config = dict(
    arch='conformer',
    model='CTC audio transcriber',
    gain_aug_db=10,
    hop_length=160,
    vocab_size=32,
    mlp_ratio=6,
    inner_norm=False,
    num_experts=64,
    learning_rate=0.0016,
    ema_decay=0.999,
    weight_decay=0.1,
)
Rows from block 3 of a small CTC audio transcriber, named by matrix and row number. Rows with one number within an expert belong to one neuron, the router's apart. Each number is 128 + 32 x the weight over its row's rms, rounded and kept within 0 to 255. All counts start at 0.
Before each expert's rows are labels from the 100 clips, of 14848, where the router gives the expert most weight on average: "top examples" is what is common among them. Only what is clearly more common there than usual is listed. The data: short read English sentences (LibriTTS-R). In brackets: how many of the 100, against the usual share in percent.
# router: router (model.blocks.3.mlp.router.weight, 64x128), inputs 0-127
# up: expert up (model.blocks.3.mlp.up, 64x128x128), inputs 0-127
# down: expert down (model.blocks.3.mlp.down, 64x128x128, transposed), outputs 0-127

# expert 15
top examples: voice: female (93 vs 54.1)
router.15 [109 155 155 202 143  95 151 134 112 156 130  84 125 108 128 159 157 111 143 128 146 182 132 189 133 154 146 120 132 106  43 160 131 106 102 124 118 145 115 137 124 184 108 132 124  66 185 126  96 161 114 124 125 113  86  94  52  74 113 114 202 152 167 131 139 128 148 124 171 111 148 171 142 126  72 207  96 163 158 148 134 151 143 110  58 114 159  83 158  93 138 101  93  99 149 197 103 130 120 187  82 125  74 138 152  97 120 167 124 151  91 107 115 137 114 157  75  88 178 164 135 135 165 136  94 109 125 137]
up.0 [157 124  79 137 132  88 152 108 120 157 146 125 144 146 140 211 110 132  86 181 158 194 158 114 175 111  49 119 111 167 136 114  75 138 161 137  82 194 102 143 129 122  61 158 112 182 111 105 105 141  87 118 118 134 113 139 121 185 162 134  97  85 134 108 154 127 127 125 126 122 140 111 137 105 184 124 128 110 159 164 159 127 143 142  70 142 105 131 107 239 148 113 114 103 157 133  95  71 177 135  92 167  78 114 119 150  98 141 138  78 137 101 142 112 132 152 118 189 108 170  58  92 116 168 147 100  97 117]
down.0 [123 122 140 156 140 145  64 124  61 124  69 112 151 132  53 149 158 166 135 133 137 148 103 158 185 103 162 116 183 136  96 156 117 163 102  81 140  87  82 187 168 112 133 103 169 182 127  97 136 139  88 154 142  91 164 155 135 121 147 147 102 187  72 130 151 174 122 151 160 128 157  84 162  59 138 130 153 139 134  95  94 184 134  68  84 165  84  76 151 111 104 151 160  77 155 103  88  82 116 158 170 122 133  88 106 105 162 141 126 121  94 159 137 135  92  71 158 116 136 137 139 101  96  77  99 145 131 152]
up.1 [173  90 143 107 119 144  76 127 145 118  79 191 110 167 131  92 108 113 162 116 183  96 135 123 132 121 168 139 139 127 100  83  95 182 186 139 174 171 198  98 144  88  56 122 112 188 167  90 128 108  65 141 131 110 109  84 130 188 162 123 158 163 186 181 102 156 134  93 118 143 159  84 153 115 131 127 117 149 124 185 137 119 168 124 142  90 100 104  93  74 100 143  98 110 107 112 158 128 134 188 147 160  85 123 114  72 106 163 115 104 126 121  99 145 149  95 157  69 140 108  92 103 191 113  94 133 127 155]
down.1 [135  91 132 122  65 111  93  94  85 144 131  91  96 173 162 143 134 129 143 125 188 140 120 154  83 136 107 121  55 118 176 128 156 128 127 134 169 110 122 136  90  88  83  83 111  89 110 112 121 125 116 133 135 152  98 162 127 117 127  93  94 132 144  76 146 106 121 156 136 156 112  99 151 145 157  83 136 139  86 121  68  81 151 169 121 136 176 164 146  80 120 160 125 154 139 140 218  56  75  82 145  73 162 164  72 169 150 107 109 130 197 131  76 162 134 155 128  93 152  67  79 168 101  81 137 129 139 163]

# expert 6
top examples: voice: male (82 vs 45.9); the word "i" (50 vs 18.4)
router.6 [145 151 117 121 143 104 145 188  86 116 174 162 158 142 163 123 115  53 121 150  82 105 152 152 140 105 144 137 168 165  58 118 130  74  84 173 134 120 111 157 137 161 108  94  35 112 155  98 167 143  89 113 172 154 112 133 163 128 103 119 202  91 139  77  87 120 118 144 117 158 123 162 137 116 194  88 154  77 101 171 108 124  91 137 140 127 152 148 153 112 156 195 122 174 130 123 113 147  84 113  70 120 172 150 157  63  93 130 119  87  92 169 126 115 132 115 168 110 107 193 112 153 141 136 109 143 120  68]
up.0 [131 173 111 148 152  90 147 133 121 161 123 107 175 158 122  91 139 167 163 123 203  67 146 110  93  98 129 126 135 115 139 153 101  88 160 237 114  97 189 134 151  98 125 141 198 158  98 125 125  96 131  89 135 113 148 118 161 151 121 126 160 105 155  96 113 121 114 117 158 147  43 163 123 129  42  96  88 132  75 155 138 157 120 100 124 132 162 201 138 108  99 100 118 123 127  95 118 157 176 169 168 167 159 179 122 153  93  75 140 136 132 176 129 135 155 150 153 145 159 146  86 188 123 177 115 104 132 144]
down.0 [156 105 148 142 112 122 119  91 105 137 186 171 162 185 126 124 144 111  89 176 159 169 145 134 106 126 160 151 141 105 169 139  69 100  73 123 129  94  96 169 118 205 197 114 115 135 107 119 140 104 187  70 123 108 120 142  84 132 100 113 130 129  80 158 104  83 156 164  35 138 116  91 142 142 105 158  83 115 218 124  94 178 155 142 153 111 122 130 139 194 111  98 112 116  58 106  96 208 130 132 131 116 121 165  93 121 105 128 176 147 149 172 145 126 142 154 120 152 114 157 181  95 115 111 120 145 134 105]
up.1 [120 127  97 178 116 227 119  83 121 122 110 137  82 126 163 152 137 146  85  77 133 129 158  82 133 157 160 104  36 168 109 113 117 158 113 167 185 175 104 135 146 110 115  71 127 176 129 126  92  84  89 162 203 131 120 130 137 116 121  84  98 122  57 149 133 108 116 129 105 117 146  96 169 137  88 121 142 141  95  95 121  81 137 117 148  98 102 132 157 163 131  75 156 152 150 131 128 172  74 121 172 140  83 176 164 150 129  97 201 137 125 118  87 141 138 128 144 150 120 116  89 164 162  93  86  65  95 141]
down.1 [ 77 129 137 102 117  74  81  70 107 133 123  97 159 114 151 106 125 109 113 105 123 147 147 118 116 118 213 159 160 156 125  98 118 194 147 121 141 175 118 171 110 170 122 132  97 132 171 193 137 122 185 101 105 164 135 159 104 125 115 110 159 110 101 174  81 156 105 155 124  89 145 173 147 158  77 143 109 106 137 195 177 158 162 195 134 118 132 113  44  91 114 111 107  76 145 162 152  79 121 213 127 153  81 146 130 157 144 127  98 125 145 129  66 134 138 143 168 106 131 165 129  84 118  85 110 187 134 132]

# expert 59
top examples: the word "the" (50 vs 25); the word "of" (27 vs 9.7)
router.59 [131 129 140 185 132 108 212  93 150  89 183 106 130 146 137 187 207 124 155 115 154 102 121 129 140  99 111 130  77 199 114 155 145 137  97 176  75 126 107 156  98  84  81 127 109  99  98 119 113 157 142 119  98 135 123 163 133  70  80 134 175 104 143  78  95  76 154 151  92  85 159 148 158 172 143 105  80  80 136  88 126  72 175  99 182 124  74 147 116  97 115 153 152 113 175  77 118  94 141 175 148  89 103 116 180 152 139 124 153 151 155  95 153 174 148 141 115 104 149 139  96 120 114 119 117 114 163 172]
up.0 [173 125 126 171 161 161 164 129 100 183 117 136 178  70 171 129 151 181 134 141 128 113 159 130 174  43 116 140 135 168 113  98 103  66  97 154 142 154 156  77  86 124 142 121 114 170  71 176 136 196 184 130  95 126  79 169 110 163 146 124  76 106  94 137 123  79 109 108  67 105 142 104 153 117 112 150 104 156 103 158  98  98  84 119 110 114 107 114 130 146 156 132 133 112 135 192 130 150 161 125  82 152 133  85 109 206 144  80 155 103  80 119 120 152 151 112 170 124 129 180  71 147  95 111 150 124  83 119]
down.0 [203  91 122 107 172 103 160 167 132 157 107 116  93 151  69 145 134 134 107  55 142  94 105 146 103 196 170 186 104 141 144 154 141 174 121  80 148 131 114 138 106 133 141 111  76 148  99 194 137 118  84 138 175 125 137 181 147 110 171 111 181 129 120 128  86 124 136 137 108 132 102  96 159 100  92 133 174 110 104  94 134 151  84 121 134 120 132 215 148  99  66 143 113 101 115 105 161 147  95 157 188 128 206 121  69 111 131 117 104 146 134 205 187  84 120 103 146 179  87 110 125 112 125 117 126 129 114 118]
up.1 [136 102 145  99 154 107 112 100 102 106 102 128 147 134  84 126 147 165 130 114 112  79 128 114 135 126 186 166 186 190 159 155 163 162  91  46 114 190 150 139 187 157 159 119 126 141 109 187 148 177 159 109 121 109 123 152  86 152 160 167 112 117  79 168  83  83 155  81 156  83 154 141 156 154  92 140 145  91 168  86 155 145 184 124  86 144 122 114 147  78 177 154 125 156 108  97 141 118 148 128 161  77 128 124  62  65 128 161 133 133 105 138 149 147 218 103  86 120 150 119 141 133  82 123 104 168  95  99]
down.1 [142 119  89 101 102 115  96  72 106 169 124 175 106 154 154 109 178 146 115 109 188 167 212 125 125 117 122 115 109  94  79 186 126 137 182 106 157 134  96 122 109 162 129  81  92 169 113 153 104 164  95 129 167 104 112 101 164 162 114 109 150  98 110 133 106  97  71  90  71 104 123 100  92 115 115 137 199 112 133 107  92 112 105 107 126  91  84 116 153 161  64 147 147 162 153 146  83 188 171 114 151 141 138 156  84  67  93 185 120 147 142 150 122  88 166 164 171 118 119 122 139 168 108  69 127  84 177 117]

# expert 12
top examples: the word "and" (31 vs 10.3)
router.12 [139 100  95 137  98 155 102 162 116 135 122 158 172 136  40 154 177 116  98 112  74  91 134 131 101 129 162 143 132 159 183 114 134 143  76 158 146 109  79 137 135 107  94 113  52  97 133  47  97 119 136 116  99 130 147 144  69 159 148 177 130 136  92 117 119 135  90 119  91 124 170 116 113 127 153  76  74 141 180 108  96 139  83 153 160 136 152 153 152 177 130 181  86 178 178  95  95  86 124 112 189  86 158 110 106 159 123 131 116 181 146 111 110 156 170 176 139 206 130 175 157 155 124 141 149 111 135 129]
up.0 [ 65 148 119 157 152 154 149 109 160 144 104 137 113 135 114 130 104 168 170 103 150 167 159 186 169 107 138  78 111  94 134  64 167 118  84  81 143 123 154  76 101 112  96  96 169 193  88 167 132 125 179 152 103 189 124 107 135 125  85 103 155 155 122 191 135 140 146 111 107 222 166 107 120 159 171 147 115 118 109 122 143 134 159  55  94 178 142 138  96 129 140 178 154 126  47 100 104 155 136 135 134 135 104  77  99 130 104 143 106 142 109 155 125 100 124 124 120 210 109 124 148  94 174 100 185 123 117 158]
down.0 [105 154 147 143 126  90  95 166 114  89 171 114 162 102 160 107 121 181 114  98 140 165 136 106 132 134 125 136 165 155 132 150 136 162  86 161 178 162  77  59  96 136 151 146 198 153 127 109 115 126 148  85 134  43 165  98 126 177 115 103 190 144  98 165  99 106 125 151 133  84 102 118  61 120  99  61 152 107  86 128 106 217 195 125 113 130  92 147  89 177 108 142 113 140 133 168 129 151 133 144  79 126  72  94  97 104 141 136 139 105 125 113 146 127  44  99 153  94 147 120 161 155 107 134 180 143 115 108]
up.1 [ 56 130 118 115 133  93 168  71 140 158 138 138 152  98 115 120 107 127 138 155 107 115 141 142 172  90 157  84 112 132  87 105  78 173 190 138 144 125 153 139 168 159 148  97 150 174 134 136 146 126  98  74 127  89 154 121 183  95 111 120 113 109 113 118 117 135 180 182  90  56 144 112 170  74 112  90  96  88 132 119 138 101 149 164 113 157 132 186  83 121 199 166 117 151 135 144 108 156 161 188 112 172 134 150 174 164 158 169 204 140 108  55 153 166 140 138 148 155  71 130 101 101 162 100 115 128 109 173]
down.1 [109 139 130 150  96 122 156 134  80 133 136  73 147  75 125 156 168 106 156 136  69 132 135 104 134  95 133 133 139 135 168  71 133  87 159 155 148 112 152  89 126 168 167 114 122 140 234 159 127 140 153  91 126 152  87 153 181  87 134 113  86 168 116 108 126 158 131 184 105  91 109 111 163 127 121 163  97 150 167 128  75 106 139 116 120 182  68 151 117 124  96 145 174 156  57 104  45 155 188 144  84 101  60 125  81 133 151 154 163 156  94 122 106 199 117  93 132  94 153 147 121 129 129 159 169 121 131 129]